A small autoregressive pixel model, trained from scratch: width 192, cautious_adamw at rate 0.0019.
Rows from block 5, named by matrix and row number. Rows with one number belong to one neuron. Each number is 200 + 20 x the weight over its row's rms, rounded and kept within 0 to 999. All counts start at 0. After the name is the row's rms in percent of the matrix's.
# fc1: MLP up (model.blocks.5.mlp.fc1.weight, 1152x192), inputs 96-191
# fc2: MLP down (model.blocks.5.mlp.fc2.weight, 192x1152, transposed), outputs 96-191
fc1.256,104,197,185,190,207,209,163,195,207,230,188,170,223,189,204,194,181,214,194,171,202,198,224,207,181,220,205,199,194,205,145,209,171,177,198,213,218,210,217,231,202,215,179,209,231,184,245,196,220,222,225,241,211,163,173,194,213,198,195,186,158,198,240,213,210,214,171,197,191,207,223,190,177,207,233,182,204,192,179,186,227,194,210,191,205,207,179,244,242,175,204,207,186,190,143,201,158
fc2.256,100,177,217,216,202,174,189,209,175,157,212,215,200,201,200,216,209,198,170,186,186,205,180,170,212,203,197,205,227,206,234,220,190,250,193,210,208,218,207,162,201,236,168,213,198,224,177,193,221,207,187,222,160,185,197,192,210,254,173,204,207,175,188,219,196,171,204,231,208,173,182,232,202,211,182,204,173,228,195,187,183,206,196,178,197,169,235,193,154,212,190,196,196,189,240,174,266
fc1.257,007,211,191,207,176,181,165,222,210,188,228,192,183,206,210,188,204,188,230,194,214,193,221,207,188,198,235,197,175,187,187,232,174,201,186,188,208,184,202,189,176,195,215,219,179,184,206,179,192,193,186,187,206,229,222,235,205,196,189,201,203,155,204,167,201,216,193,214,177,205,191,198,195,216,230,261,189,191,214,206,201,191,213,151,241,204,180,223,187,182,199,203,224,237,210,195,212
fc2.257,009,206,184,204,207,205,185,188,173,193,178,181,210,218,210,190,241,230,179,196,180,209,197,197,184,207,184,182,223,200,234,223,202,182,233,192,217,197,197,182,223,182,189,229,194,230,197,227,201,196,199,191,205,211,213,213,261,219,253,176,211,194,217,200,231,208,193,225,212,243,234,221,194,181,200,234,190,197,222,178,193,213,210,217,188,184,207,235,174,203,203,198,200,192,224,195,208
fc1.258,151,189,202,216,185,214,166,208,210,226,222,207,221,220,219,213,175,206,235,190,188,177,218,218,173,216,216,187,178,183,247,189,186,217,193,219,232,191,193,193,190,197,188,206,204,176,227,165,187,209,197,207,255,186,226,183,227,171,239,201,195,189,156,183,210,172,177,217,189,209,203,223,215,210,173,199,222,179,246,185,207,187,197,229,204,173,208,200,245,155,180,226,200,200,171,189,179
fc2.258,141,229,222,185,205,182,184,196,190,174,167,209,208,220,215,176,243,179,152,180,187,238,205,144,179,230,211,210,212,184,190,217,167,201,196,223,204,233,206,215,217,225,190,195,207,249,198,197,201,187,212,243,173,183,192,194,203,188,195,197,204,189,205,209,225,205,189,222,220,208,176,217,201,192,180,224,169,237,193,198,194,218,192,197,196,192,237,205,168,136,205,208,208,218,208,214,218
fc1.259,007,181,214,166,182,212,191,246,182,207,202,210,178,217,213,188,197,183,191,187,183,179,218,193,226,207,213,216,220,190,215,190,166,205,154,270,214,180,201,189,211,225,210,195,208,201,193,204,216,212,150,181,191,232,193,203,184,180,205,198,206,192,218,202,166,198,198,190,180,197,190,237,215,204,216,193,248,197,219,215,225,181,162,223,229,207,172,174,207,190,195,200,234,197,175,222,207
fc2.259,008,198,189,211,156,210,165,176,203,221,161,160,168,189,175,205,196,190,209,195,166,186,187,200,204,167,197,188,212,180,172,207,173,185,222,194,222,178,215,181,187,208,191,200,216,209,194,196,187,226,245,212,190,201,209,186,172,210,147,172,192,176,163,187,190,207,214,213,167,214,211,201,230,199,190,209,210,186,170,189,211,183,204,183,198,165,207,169,171,218,197,189,223,180,221,197,161
fc1.260,190,175,196,143,149,208,201,220,212,217,130,191,229,208,194,188,164,217,206,196,171,213,213,200,188,253,209,216,210,177,191,197,245,184,192,202,172,189,182,254,186,196,192,173,178,197,247,204,184,194,191,199,201,211,174,217,200,225,198,183,189,190,212,184,218,214,193,207,214,201,230,193,189,186,177,204,233,181,183,166,229,178,213,189,191,202,217,224,225,214,187,206,209,192,185,240,195
fc2.260,203,206,210,184,205,188,188,198,201,214,188,194,186,194,216,173,227,175,187,194,201,184,201,217,208,193,172,198,197,191,213,212,203,205,202,215,199,216,180,210,199,192,188,159,199,172,177,184,186,172,196,179,242,212,234,199,196,192,218,208,225,212,181,165,201,185,196,205,201,218,177,213,245,190,151,236,197,193,194,210,196,213,192,221,188,191,194,175,195,206,169,201,200,215,243,178,175
fc1.261,008,188,231,199,196,222,164,248,207,196,164,204,192,209,235,172,204,218,189,183,172,169,168,206,196,216,211,188,188,160,190,208,216,201,194,215,211,174,196,180,214,185,222,218,197,217,205,194,188,197,151,190,207,236,171,243,208,185,215,188,197,189,209,192,158,207,177,203,208,180,209,190,204,166,229,196,216,194,210,235,195,195,214,205,195,220,228,231,187,193,196,176,200,187,164,181,220
fc2.261,010,193,197,200,192,175,191,199,195,219,195,166,175,185,166,218,187,170,225,190,168,220,224,190,192,204,194,219,199,230,228,205,185,194,210,204,181,203,160,200,197,206,190,195,234,182,187,196,187,200,216,200,175,209,204,176,199,214,190,194,201,158,170,212,177,177,200,209,199,201,189,209,204,192,185,206,149,172,192,180,239,197,207,220,159,189,228,215,190,216,196,234,191,183,224,194,194
fc1.262,137,163,173,180,164,221,196,220,193,191,198,171,215,182,159,224,204,213,205,223,226,189,210,204,210,227,187,184,220,180,242,186,223,173,184,153,160,190,184,221,195,202,201,185,239,176,191,220,233,197,209,198,190,195,185,188,214,180,170,209,192,224,227,226,199,208,179,177,194,238,217,213,241,180,204,221,210,212,197,185,231,188,230,196,195,212,175,198,206,228,187,195,217,209,167,241,191
fc2.262,144,200,142,264,236,195,193,216,196,232,219,213,182,224,163,165,193,204,199,182,193,220,196,200,206,216,200,214,202,198,150,197,199,218,176,159,216,187,200,222,213,218,194,224,218,213,226,215,210,199,154,220,211,198,197,226,205,190,214,172,198,203,163,198,177,213,201,230,204,217,172,174,195,202,177,186,206,212,224,229,173,204,168,201,175,219,197,218,186,213,195,191,216,190,191,188,194
fc1.263,008,159,214,187,216,207,196,155,181,212,200,200,185,204,188,194,181,174,184,212,197,227,188,190,204,174,206,190,166,212,202,201,198,224,224,144,210,218,195,213,181,235,219,200,168,177,204,229,214,194,213,203,186,174,190,191,206,188,200,198,192,171,171,231,239,212,220,243,186,193,202,185,203,203,184,211,213,219,175,190,203,153,211,219,213,225,215,216,204,230,196,198,182,192,206,184,194
fc2.263,009,191,214,216,177,211,203,193,184,213,228,207,209,154,197,215,198,228,222,172,190,201,186,174,190,209,224,212,244,214,173,209,204,200,175,235,235,214,202,195,217,199,227,215,204,209,194,198,187,190,213,207,217,157,224,170,210,179,198,168,219,205,210,236,223,212,209,223,196,193,189,218,233,209,211,208,201,186,165,203,240,200,230,171,181,220,263,242,223,212,207,192,180,212,211,226,200
fc1.264,007,213,169,198,173,186,208,179,236,162,200,167,200,221,214,200,185,194,168,167,206,203,199,224,209,198,182,199,167,215,198,189,216,239,206,160,204,208,199,179,206,221,183,214,186,193,225,200,224,207,260,194,224,229,228,194,189,191,221,195,177,198,205,233,164,204,214,183,186,185,201,150,194,209,175,188,234,193,205,206,168,207,202,212,228,201,200,201,195,210,235,209,198,224,197,198,202
fc2.264,009,200,204,201,206,183,221,217,188,224,219,186,222,214,199,165,194,214,196,217,217,200,222,205,182,217,197,206,187,193,207,185,184,197,185,189,212,134,180,187,231,226,213,183,209,202,218,218,169,196,207,198,240,173,234,219,216,191,188,204,216,165,240,257,229,202,222,212,240,219,225,208,207,207,216,211,223,198,203,209,224,216,188,242,184,223,167,176,187,177,224,231,221,200,227,184,208
fc1.265,008,193,227,212,187,224,204,187,220,223,193,209,177,186,193,172,228,169,224,193,207,212,192,230,191,185,169,218,187,180,200,207,200,200,186,196,219,241,181,193,199,233,159,199,201,220,210,218,210,209,188,175,208,219,218,201,178,216,176,200,207,214,203,152,203,205,208,189,219,206,222,237,223,186,225,186,199,189,208,212,189,155,233,230,233,194,200,205,204,179,192,191,159,201,221,224,215
fc2.265,008,199,199,216,190,215,195,174,210,193,229,224,218,172,176,194,212,236,200,186,213,190,214,203,196,201,205,201,194,202,205,166,226,194,213,215,204,224,187,228,218,214,199,181,195,206,212,221,194,209,155,212,190,189,199,189,196,210,167,189,196,207,219,172,220,225,234,170,163,204,227,209,194,173,180,202,194,184,199,198,222,209,217,163,189,190,188,199,191,192,195,226,209,193,220,199,202
fc1.266,007,210,227,221,209,177,161,197,202,211,179,207,199,220,214,170,192,196,198,210,215,233,232,201,224,172,206,244,213,191,230,223,174,172,180,192,217,208,174,184,198,199,220,231,199,205,217,233,232,207,177,170,198,193,191,196,224,187,199,184,197,202,223,219,188,200,216,232,221,196,195,201,167,201,205,182,183,205,204,207,209,208,200,159,219,226,216,193,205,216,214,173,238,208,200,181,212
fc2.266,009,215,182,179,135,222,197,228,180,188,165,202,186,205,194,198,189,176,169,181,185,191,200,170,201,182,231,203,197,214,220,190,180,229,182,198,237,178,193,173,221,183,190,171,212,196,214,163,191,197,178,216,213,201,232,188,227,194,208,211,198,242,198,209,181,182,203,224,200,220,207,241,212,197,216,203,184,175,171,184,211,178,204,207,211,190,196,171,139,193,218,174,197,202,201,211,176
fc1.267,008,234,233,245,202,222,221,149,203,203,184,201,183,220,162,221,213,183,208,193,211,171,212,178,166,200,220,195,171,174,212,206,170,186,134,170,182,221,207,208,175,209,188,199,177,192,199,216,221,200,152,178,205,164,199,177,198,206,223,200,203,199,182,219,191,218,197,218,226,213,209,214,145,215,191,169,220,209,215,206,202,206,188,165,217,200,192,175,218,186,197,202,177,210,221,222,217
fc2.267,008,177,201,214,204,211,209,250,189,211,195,147,202,240,171,208,209,203,203,194,192,193,196,202,204,147,205,212,219,226,184,224,201,188,198,222,206,183,195,194,186,177,220,198,212,194,170,194,192,197,195,192,234,182,202,189,218,184,213,219,205,195,206,188,223,184,211,227,208,213,205,215,227,202,223,193,196,244,187,222,234,204,197,225,188,189,194,199,245,214,211,169,181,207,191,217,224
fc1.268,007,152,192,220,209,203,158,193,220,214,189,168,181,191,194,197,205,209,187,217,180,194,215,198,182,194,190,177,203,188,192,206,168,177,198,193,212,180,198,213,169,213,230,237,179,213,187,191,199,186,199,195,227,259,189,232,219,197,201,195,224,174,182,157,197,212,185,192,182,201,174,179,182,193,233,208,202,225,241,199,190,157,218,165,197,212,238,192,200,205,209,218,188,201,177,162,213
fc2.268,008,210,218,191,200,228,205,209,163,224,178,182,193,173,206,196,240,205,204,198,236,193,170,187,221,209,176,212,213,206,226,207,198,198,199,194,202,210,218,168,240,238,162,202,221,201,164,190,217,204,259,195,206,239,203,203,171,208,239,180,186,205,214,163,199,223,179,227,190,193,234,183,239,181,181,169,193,216,196,214,203,219,185,250,220,204,201,196,196,229,237,166,185,229,250,181,189
fc1.269,192,209,205,199,209,193,171,197,186,214,186,173,215,219,192,196,185,181,160,202,198,197,212,208,196,200,197,182,189,200,158,208,206,188,210,210,225,197,246,182,204,197,198,213,228,275,175,197,214,148,204,192,213,171,193,239,191,202,193,208,185,193,199,215,173,178,212,192,155,214,190,233,220,194,201,208,194,179,202,181,185,196,160,191,210,189,207,153,212,183,222,209,227,210,233,188,146
fc2.269,209,212,200,254,206,206,197,188,173,196,250,224,202,207,202,195,195,194,221,209,178,196,161,205,171,192,204,206,175,214,223,166,199,199,217,189,206,220,202,217,177,186,261,175,202,165,226,192,168,239,215,194,156,211,189,190,168,221,220,201,199,217,240,204,213,217,157,216,197,214,214,182,200,250,211,188,198,206,216,194,185,206,213,228,178,183,182,196,199,217,177,205,189,226,209,210,219
fc1.270,007,220,212,205,214,176,181,224,205,242,203,208,198,181,191,207,203,228,188,210,192,157,184,228,203,200,185,200,219,192,182,226,169,207,241,204,207,188,176,178,195,226,228,188,205,213,174,183,175,238,141,173,207,211,200,197,247,206,196,198,212,162,193,196,257,208,185,214,191,191,206,224,184,201,222,220,203,216,197,182,207,192,195,191,217,194,178,201,158,184,210,195,203,203,221,208,203
fc2.270,008,215,190,188,214,187,206,166,216,220,178,226,163,211,167,179,183,204,167,204,206,169,205,189,181,218,220,214,166,207,230,223,182,210,202,225,174,230,210,193,188,199,186,241,189,221,155,185,232,239,229,199,164,212,195,184,192,218,212,181,170,173,210,157,192,203,202,194,217,209,205,217,231,205,198,172,202,187,179,237,193,205,193,195,215,194,241,229,197,209,202,169,191,213,186,241,186
fc1.271,007,197,192,186,190,207,164,167,216,190,220,196,195,259,171,223,184,169,203,186,190,198,202,194,194,174,198,202,237,239,205,191,173,225,220,190,196,229,150,199,218,210,203,175,175,199,182,175,201,195,205,201,189,202,175,201,199,165,198,180,213,179,205,241,213,197,181,157,207,200,174,192,180,197,196,169,176,191,216,162,210,203,214,229,193,196,206,191,202,217,209,213,205,237,188,147,202
fc2.271,009,187,213,202,209,212,237,182,183,203,207,180,225,200,192,192,203,169,193,194,180,140,188,200,208,185,206,206,189,209,150,187,205,207,168,178,208,175,205,212,163,224,222,217,208,210,219,193,211,195,236,179,208,223,176,214,212,175,190,199,222,183,199,186,190,190,217,195,196,194,201,180,207,205,170,175,216,220,185,189,212,180,179,194,201,197,185,187,204,186,225,190,200,203,196,175,202
fc1.272,189,182,202,210,199,208,208,164,215,219,215,237,200,219,202,177,219,207,178,200,203,178,207,221,227,225,193,209,216,171,194,192,162,177,207,199,189,194,187,211,175,144,174,155,189,202,204,158,192,182,199,191,217,219,203,171,207,215,190,174,183,219,225,185,238,184,207,216,156,184,200,187,210,225,232,177,216,209,202,221,208,202,244,220,201,183,181,200,185,222,167,192,211,190,223,177,212
fc2.272,195,178,157,194,224,200,194,215,203,218,179,211,167,198,184,200,196,300,210,222,197,187,189,194,202,218,206,242,212,216,176,193,199,216,173,167,189,175,200,220,189,183,172,230,200,219,238,185,189,211,189,202,179,211,193,222,228,225,190,232,180,214,199,210,153,214,231,219,206,194,228,178,200,181,210,202,205,191,208,216,226,205,177,216,165,225,178,216,206,211,212,203,210,183,167,217,255
fc1.273,181,216,231,211,213,230,194,195,181,196,213,195,210,180,197,223,181,218,195,213,204,174,226,227,223,177,187,158,191,207,197,228,186,212,182,200,216,203,213,265,166,225,193,214,216,207,213,170,198,222,193,239,189,202,221,230,218,196,234,199,209,214,208,217,156,200,188,209,253,225,184,220,216,203,205,245,192,183,225,221,184,200,177,199,186,164,195,191,215,174,195,228,195,208,179,186,165
fc2.273,157,201,197,162,164,203,181,196,213,214,161,206,176,181,224,217,206,188,194,214,182,187,194,191,189,205,202,175,191,214,217,185,211,188,224,215,166,193,218,203,230,200,174,203,224,162,184,219,219,173,206,188,167,190,205,208,230,200,220,220,206,199,188,206,189,181,208,176,233,220,201,166,213,203,193,224,219,176,232,217,207,168,192,196,208,217,195,176,214,199,186,184,193,205,227,188,214
fc1.274,153,200,197,184,174,239,199,170,196,223,167,216,219,227,202,208,177,207,194,199,241,198,206,224,197,202,176,219,209,183,197,236,205,198,192,220,187,195,189,185,222,168,129,189,165,226,209,190,193,190,218,200,218,231,206,226,234,215,202,178,214,224,169,174,182,222,184,194,197,207,189,208,235,213,200,245,216,163,214,210,201,199,196,186,203,188,186,195,208,197,207,212,188,168,192,174,183
fc2.274,160,171,213,167,199,192,209,204,203,175,218,176,203,200,186,228,211,219,196,179,231,210,217,175,164,177,205,223,204,179,192,219,188,199,197,194,216,221,193,143,181,202,209,234,173,270,218,201,235,213,208,225,220,200,182,184,177,211,167,208,184,189,230,183,207,193,197,146,174,182,181,210,179,167,181,183,206,193,160,182,221,217,207,169,203,198,195,195,202,170,210,185,218,180,216,193,179
fc1.275,007,204,233,194,229,223,191,239,211,215,200,216,192,171,179,226,210,204,172,167,196,210,203,208,192,169,249,211,210,189,199,191,186,199,219,241,181,194,213,204,195,187,161,187,223,216,203,194,175,197,181,202,180,201,210,213,191,203,197,194,206,191,263,200,188,208,209,247,215,183,188,232,203,198,194,198,213,237,167,182,183,165,194,224,227,243,203,201,178,186,207,191,196,176,166,216,204
fc2.275,009,199,202,185,193,209,196,240,184,184,220,162,186,242,178,199,226,179,206,202,200,189,200,204,235,183,163,226,194,228,196,220,196,209,238,199,216,185,217,186,181,182,232,200,215,200,188,192,176,199,185,190,181,183,216,214,177,198,204,184,217,184,236,226,197,191,210,186,189,210,224,214,196,206,192,192,199,198,183,170,190,226,217,166,182,179,202,191,178,197,209,182,222,186,152,201,206
fc1.276,008,192,194,209,191,185,172,190,194,188,185,216,201,170,181,196,179,192,199,206,169,207,194,214,200,180,184,205,209,180,197,212,206,194,232,171,218,210,131,201,216,213,168,190,225,198,184,203,158,210,236,166,237,168,177,202,191,205,175,189,199,216,210,256,177,187,212,190,193,195,215,197,196,192,221,189,185,188,197,211,194,226,190,176,193,174,255,205,190,219,218,155,207,189,187,200,193
fc2.276,009,185,203,207,192,183,199,190,223,216,212,190,184,198,248,193,208,202,199,195,183,207,196,180,199,240,238,197,208,239,207,187,206,189,183,188,195,195,190,201,196,201,234,210,227,218,184,212,202,208,220,210,169,227,188,157,208,207,197,165,212,195,213,186,217,239,211,230,228,175,180,177,177,198,168,157,196,168,180,206,217,193,178,167,186,185,133,212,226,170,162,229,191,213,189,169,202
fc1.277,008,209,193,206,199,213,171,227,200,204,190,167,204,190,185,206,170,184,209,163,204,195,209,208,179,193,243,163,163,229,207,218,209,194,195,171,202,168,182,188,210,163,219,185,212,221,190,190,194,218,180,204,220,239,172,177,211,187,199,189,219,196,215,145,181,200,178,199,215,197,176,173,196,210,202,209,192,176,194,220,177,186,196,196,230,209,196,172,204,199,203,232,210,187,175,199,214
fc2.277,010,239,209,204,221,193,217,229,181,216,178,207,232,166,237,211,206,234,205,200,210,234,196,202,185,219,194,193,194,180,224,203,189,212,212,187,192,199,204,190,224,196,184,200,205,196,218,176,182,196,216,191,190,184,217,218,189,206,205,191,191,186,204,240,223,217,187,216,172,207,243,205,210,192,205,208,195,207,214,251,232,222,207,212,182,192,193,214,204,208,195,245,198,190,250,183,189
fc1.278,140,238,193,194,195,225,158,205,196,231,197,223,227,218,209,194,198,220,201,206,192,169,238,235,212,221,229,213,219,195,202,177,189,184,197,218,233,172,218,188,193,186,162,213,227,202,202,182,202,207,202,229,237,165,201,206,221,194,212,186,193,205,193,187,184,210,152,184,209,213,186,217,208,213,229,199,224,203,221,180,203,171,190,189,215,186,192,207,240,198,208,234,154,189,173,190,193
fc2.278,135,187,226,183,205,177,172,178,159,176,215,201,210,187,219,192,185,202,165,194,186,218,153,219,166,209,215,182,197,223,199,220,200,240,197,215,183,215,221,199,213,235,183,223,214,219,192,209,197,192,203,186,158,200,208,201,228,200,204,188,216,202,203,219,182,172,240,191,223,213,169,196,223,205,177,242,165,218,225,205,196,219,194,213,200,197,188,182,169,190,178,180,192,214,211,136,211
fc1.279,145,183,201,174,192,220,220,185,213,211,186,198,201,200,214,230,194,225,222,199,220,189,217,194,204,196,204,204,202,170,201,227,189,201,190,206,218,186,178,217,198,180,179,192,146,213,223,229,135,209,179,212,216,237,212,200,210,217,182,190,192,198,227,183,187,201,201,177,170,189,228,214,200,193,212,210,210,205,182,219,215,199,247,194,224,206,164,213,242,205,202,167,219,181,184,204,181
fc2.279,157,206,197,243,211,186,207,209,178,190,210,220,201,205,200,207,194,205,186,236,178,184,151,202,171,190,208,212,197,238,238,183,206,193,211,201,173,211,189,161,197,204,211,223,166,196,195,163,183,207,183,173,144,210,208,189,198,194,202,197,207,235,193,214,205,205,192,210,199,217,183,163,202,198,206,195,204,219,193,207,205,207,194,228,192,207,196,229,167,185,196,207,207,214,226,201,301
fc1.280,156,187,171,180,187,238,239,189,223,225,210,198,204,208,199,188,187,216,198,182,241,207,221,182,198,221,177,218,236,150,200,200,194,168,196,192,187,187,172,220,197,206,180,161,171,201,211,189,186,213,178,244,216,239,204,209,224,204,193,177,202,208,239,180,217,199,163,191,201,193,215,188,187,211,183,180,211,187,197,228,212,204,224,192,166,187,175,213,196,229,195,190,245,181,196,223,177
fc2.280,175,177,177,230,219,197,203,222,184,203,188,199,196,191,174,213,198,281,204,215,185,199,205,227,185,178,203,247,213,217,201,176,195,223,176,172,185,177,180,182,191,185,192,244,191,182,180,194,195,216,158,171,185,203,187,212,190,196,205,192,180,200,186,200,176,217,214,209,183,204,188,171,185,190,217,210,200,191,208,205,226,208,172,209,199,228,184,229,194,207,199,193,183,206,214,173,249
fc1.281,136,221,207,182,233,222,210,193,184,199,269,180,178,172,207,207,222,190,191,216,177,181,237,239,189,207,168,147,185,193,202,200,226,198,194,212,229,185,189,187,149,220,202,233,196,177,218,190,214,205,210,214,198,207,203,189,217,160,210,197,193,228,225,209,223,209,177,232,218,225,213,213,202,242,199,216,178,177,201,180,182,227,198,192,201,165,181,217,174,228,195,186,172,187,158,207,183
fc2.281,118,198,181,203,186,215,197,207,174,210,183,196,187,232,219,164,201,177,177,183,185,196,202,188,189,224,216,213,217,216,238,231,222,162,211,222,152,212,203,166,213,238,205,217,206,136,197,204,210,190,206,204,167,199,203,219,223,160,207,211,184,183,180,188,201,199,166,200,200,217,241,186,202,239,172,202,180,216,200,187,202,168,222,203,190,195,233,200,193,200,220,213,208,223,211,208,253
fc1.283,007,212,209,178,198,209,170,213,205,151,191,195,192,224,219,227,192,193,168,197,192,213,194,210,182,198,223,227,199,203,203,166,195,195,200,216,189,214,195,170,189,194,202,208,202,198,213,211,207,218,144,200,196,266,180,216,206,233,203,223,258,193,203,208,157,200,185,178,167,202,224,208,197,208,201,181,232,187,235,202,219,168,205,207,202,243,194,226,190,175,228,205,189,201,192,196,208
fc2.283,009,198,254,221,249,177,215,198,171,238,199,156,208,222,227,185,214,196,175,215,193,226,235,183,193,169,228,188,210,194,169,156,175,162,199,176,215,207,198,196,171,210,180,181,216,192,217,206,186,173,169,175,214,210,190,201,183,205,193,215,207,230,195,189,213,198,195,206,210,208,211,210,203,176,178,195,154,266,192,225,198,177,211,158,174,205,194,170,161,177,159,194,203,204,227,183,170
fc1.284,008,237,171,225,202,216,210,191,176,153,203,178,180,233,168,206,231,195,201,198,221,219,202,192,167,215,215,183,198,192,177,195,218,182,207,176,179,183,188,206,173,173,184,216,181,163,208,202,192,218,115,177,221,194,201,220,215,176,222,215,184,184,184,189,182,191,221,184,183,190,184,177,203,199,197,213,184,180,223,200,198,171,201,187,243,202,182,180,211,165,223,218,175,253,219,186,215
fc2.284,010,211,209,195,194,201,199,225,215,207,222,168,185,175,193,185,218,192,181,193,214,215,178,192,187,244,196,194,199,210,214,209,177,188,260,185,219,152,185,219,183,185,214,191,195,201,165,186,178,174,186,185,174,190,214,207,202,190,218,174,187,178,212,187,211,198,158,202,187,192,227,185,244,204,204,209,192,187,218,211,227,239,175,173,187,186,220,205,190,220,217,202,188,204,208,194,188
fc1.285,008,209,208,224,172,177,168,202,224,182,200,202,199,172,155,218,205,186,227,213,202,153,208,192,162,217,199,187,194,177,192,212,149,223,178,194,184,222,195,181,169,215,203,208,211,162,195,177,185,178,161,210,214,217,164,215,187,219,215,232,189,157,200,183,195,216,170,207,213,190,207,215,155,219,178,187,228,196,186,229,208,190,189,212,220,208,185,183,201,213,201,199,220,209,212,145,208
fc2.285,009,199,199,216,200,224,195,184,189,141,166,203,197,229,208,217,209,226,198,190,197,173,223,184,155,207,153,199,191,201,204,197,200,207,194,221,188,194,222,214,198,197,179,196,183,195,170,233,190,192,180,202,234,199,199,227,208,204,207,202,208,185,229,181,230,211,161,228,195,203,236,166,225,208,203,209,224,190,216,217,208,231,193,202,184,164,196,215,193,195,232,226,186,217,223,211,213
fc1.286,007,201,222,190,205,174,167,196,201,225,209,214,215,216,204,204,204,179,239,213,200,198,183,197,212,185,186,211,193,178,177,205,217,224,215,167,211,244,191,188,198,198,176,204,211,173,206,178,214,207,182,210,178,219,222,178,181,201,187,219,189,194,200,191,250,185,177,214,198,226,205,225,164,219,209,212,158,214,194,203,207,186,185,243,185,180,216,191,183,205,254,216,213,195,180,179,201
fc2.286,009,233,233,218,206,215,174,179,214,198,222,260,208,203,164,188,197,214,173,223,205,218,217,191,203,190,189,256,171,176,208,193,193,197,204,222,187,213,202,216,193,230,214,227,189,159,219,230,207,192,189,238,164,175,210,166,226,197,209,217,196,150,197,179,196,234,217,192,180,195,203,230,199,196,201,177,226,207,212,194,206,210,201,228,187,230,188,224,207,205,165,205,206,208,235,204,212
fc1.287,007,198,187,207,191,198,206,214,219,223,208,173,199,222,203,200,222,247,202,188,224,238,228,205,207,200,277,177,228,198,222,203,223,195,208,252,208,186,205,201,185,201,218,176,173,218,191,225,227,210,183,155,176,199,182,213,207,188,247,200,185,222,206,186,196,221,187,215,204,202,190,214,224,179,203,214,227,210,214,200,203,236,182,219,202,204,182,223,184,204,244,188,162,227,180,184,204
fc2.287,008,178,189,204,226,195,218,182,191,173,194,165,194,186,241,169,207,211,195,213,252,249,177,228,217,219,205,209,195,210,195,227,195,182,217,179,194,163,205,187,219,174,190,194,233,216,204,173,216,210,190,178,186,228,193,221,192,210,227,198,215,218,216,232,233,175,168,173,213,186,198,217,166,177,178,211,160,200,223,194,194,184,174,200,224,198,182,232,187,199,216,204,218,208,197,183,196
fc1.288,175,208,175,188,167,185,207,196,232,204,174,216,188,211,219,157,166,186,188,215,182,201,204,180,253,243,206,207,201,189,181,194,215,193,211,215,183,226,175,213,178,204,181,180,185,221,243,199,197,176,241,207,195,203,171,193,222,216,211,217,200,202,173,204,201,218,168,188,240,197,191,203,199,197,193,215,182,179,166,201,230,179,187,198,183,200,225,205,200,193,211,216,180,197,205,218,238
fc2.288,179,213,183,179,209,221,183,213,180,179,216,210,227,220,202,197,179,207,202,143,187,197,162,231,195,178,205,202,186,199,207,161,170,198,205,205,235,184,212,205,195,177,160,154,213,171,227,190,208,210,193,188,209,185,202,223,227,217,228,146,207,178,255,184,219,207,193,215,206,185,226,212,196,204,195,188,206,186,224,210,183,191,209,190,198,203,211,211,239,235,187,195,180,214,231,204,245
fc1.289,008,214,218,221,254,221,220,206,196,200,190,171,195,191,188,195,195,218,227,191,209,207,213,201,183,211,265,191,214,164,202,223,202,181,207,183,179,231,226,206,207,173,219,208,198,183,213,223,191,214,223,177,225,194,219,172,225,216,193,217,213,227,222,247,198,179,223,220,207,185,183,189,216,195,180,215,206,201,213,191,216,152,227,171,209,185,196,170,195,192,189,212,215,201,239,224,187
fc2.289,009,211,216,217,177,218,196,181,187,222,194,209,209,213,217,188,219,203,197,196,191,178,179,173,201,186,220,229,204,181,202,190,196,228,177,179,188,175,188,207,189,179,262,210,186,202,205,218,216,197,194,234,197,178,173,186,250,203,198,220,222,209,178,216,220,227,227,227,188,182,208,192,200,201,167,237,219,180,188,191,186,173,221,221,199,170,169,208,190,182,216,176,201,220,166,188,185
fc1.290,008,232,184,182,242,198,251,174,188,189,202,197,216,200,199,219,199,207,182,201,209,209,213,215,187,186,213,180,176,232,191,205,199,211,210,171,170,209,184,226,211,210,196,174,192,207,169,226,221,194,225,203,178,181,195,153,188,190,201,176,149,221,208,202,208,192,194,211,199,174,185,222,208,200,142,166,197,217,155,218,202,225,184,238,208,225,191,242,227,211,208,194,201,216,231,235,192
fc2.290,010,212,180,207,205,172,180,221,191,192,200,197,185,230,193,217,208,192,227,202,196,209,191,197,178,199,204,194,222,169,217,261,239,172,182,202,203,204,180,226,212,169,215,245,173,201,202,168,214,189,238,215,172,176,196,189,230,180,198,180,207,213,219,182,208,202,185,204,212,213,201,203,185,224,190,177,203,176,196,212,215,213,174,191,254,219,190,211,224,209,159,207,203,209,213,196,223
fc1.291,090,182,177,183,191,192,176,199,170,199,158,197,229,206,222,196,166,173,210,191,219,195,175,176,228,183,211,160,163,203,176,176,199,186,232,229,191,228,245,198,168,214,190,212,235,192,182,225,219,188,237,200,196,169,178,214,206,203,242,177,186,192,222,220,206,215,204,196,227,208,191,212,177,213,216,204,209,187,213,207,182,157,151,204,215,206,220,181,196,173,233,199,188,212,198,196,212
fc2.291,090,162,204,230,206,197,214,200,206,162,236,200,192,197,202,219,205,207,161,227,194,212,208,182,148,221,201,207,209,195,185,221,200,217,191,223,200,197,184,196,220,214,161,198,191,209,215,169,194,225,163,195,176,194,197,192,206,197,189,205,206,197,233,198,181,171,194,214,181,175,203,177,212,182,208,189,183,226,207,209,217,215,251,192,176,189,200,214,221,214,192,200,220,206,197,177,219
fc1.292,158,203,174,244,167,185,221,199,243,196,173,242,214,198,182,223,182,192,214,233,243,193,199,176,212,169,197,182,200,242,159,196,215,182,210,191,183,202,194,188,209,197,193,210,196,191,187,233,228,197,206,184,152,184,178,212,226,183,178,214,234,196,214,201,184,194,174,147,183,195,208,164,209,158,205,204,241,212,190,206,200,198,230,215,218,203,188,173,214,208,200,187,208,209,207,217,164
fc2.292,141,197,221,132,203,223,198,226,233,185,198,160,199,176,188,189,233,212,211,214,206,231,237,231,195,232,201,219,218,171,194,180,206,193,189,195,237,176,171,239,198,178,231,180,202,179,201,168,212,172,190,186,273,194,223,201,134,214,191,188,195,184,188,177,192,207,205,212,190,201,184,223,212,228,210,210,209,207,210,197,198,194,175,195,200,196,202,200,204,193,160,189,178,217,178,200,184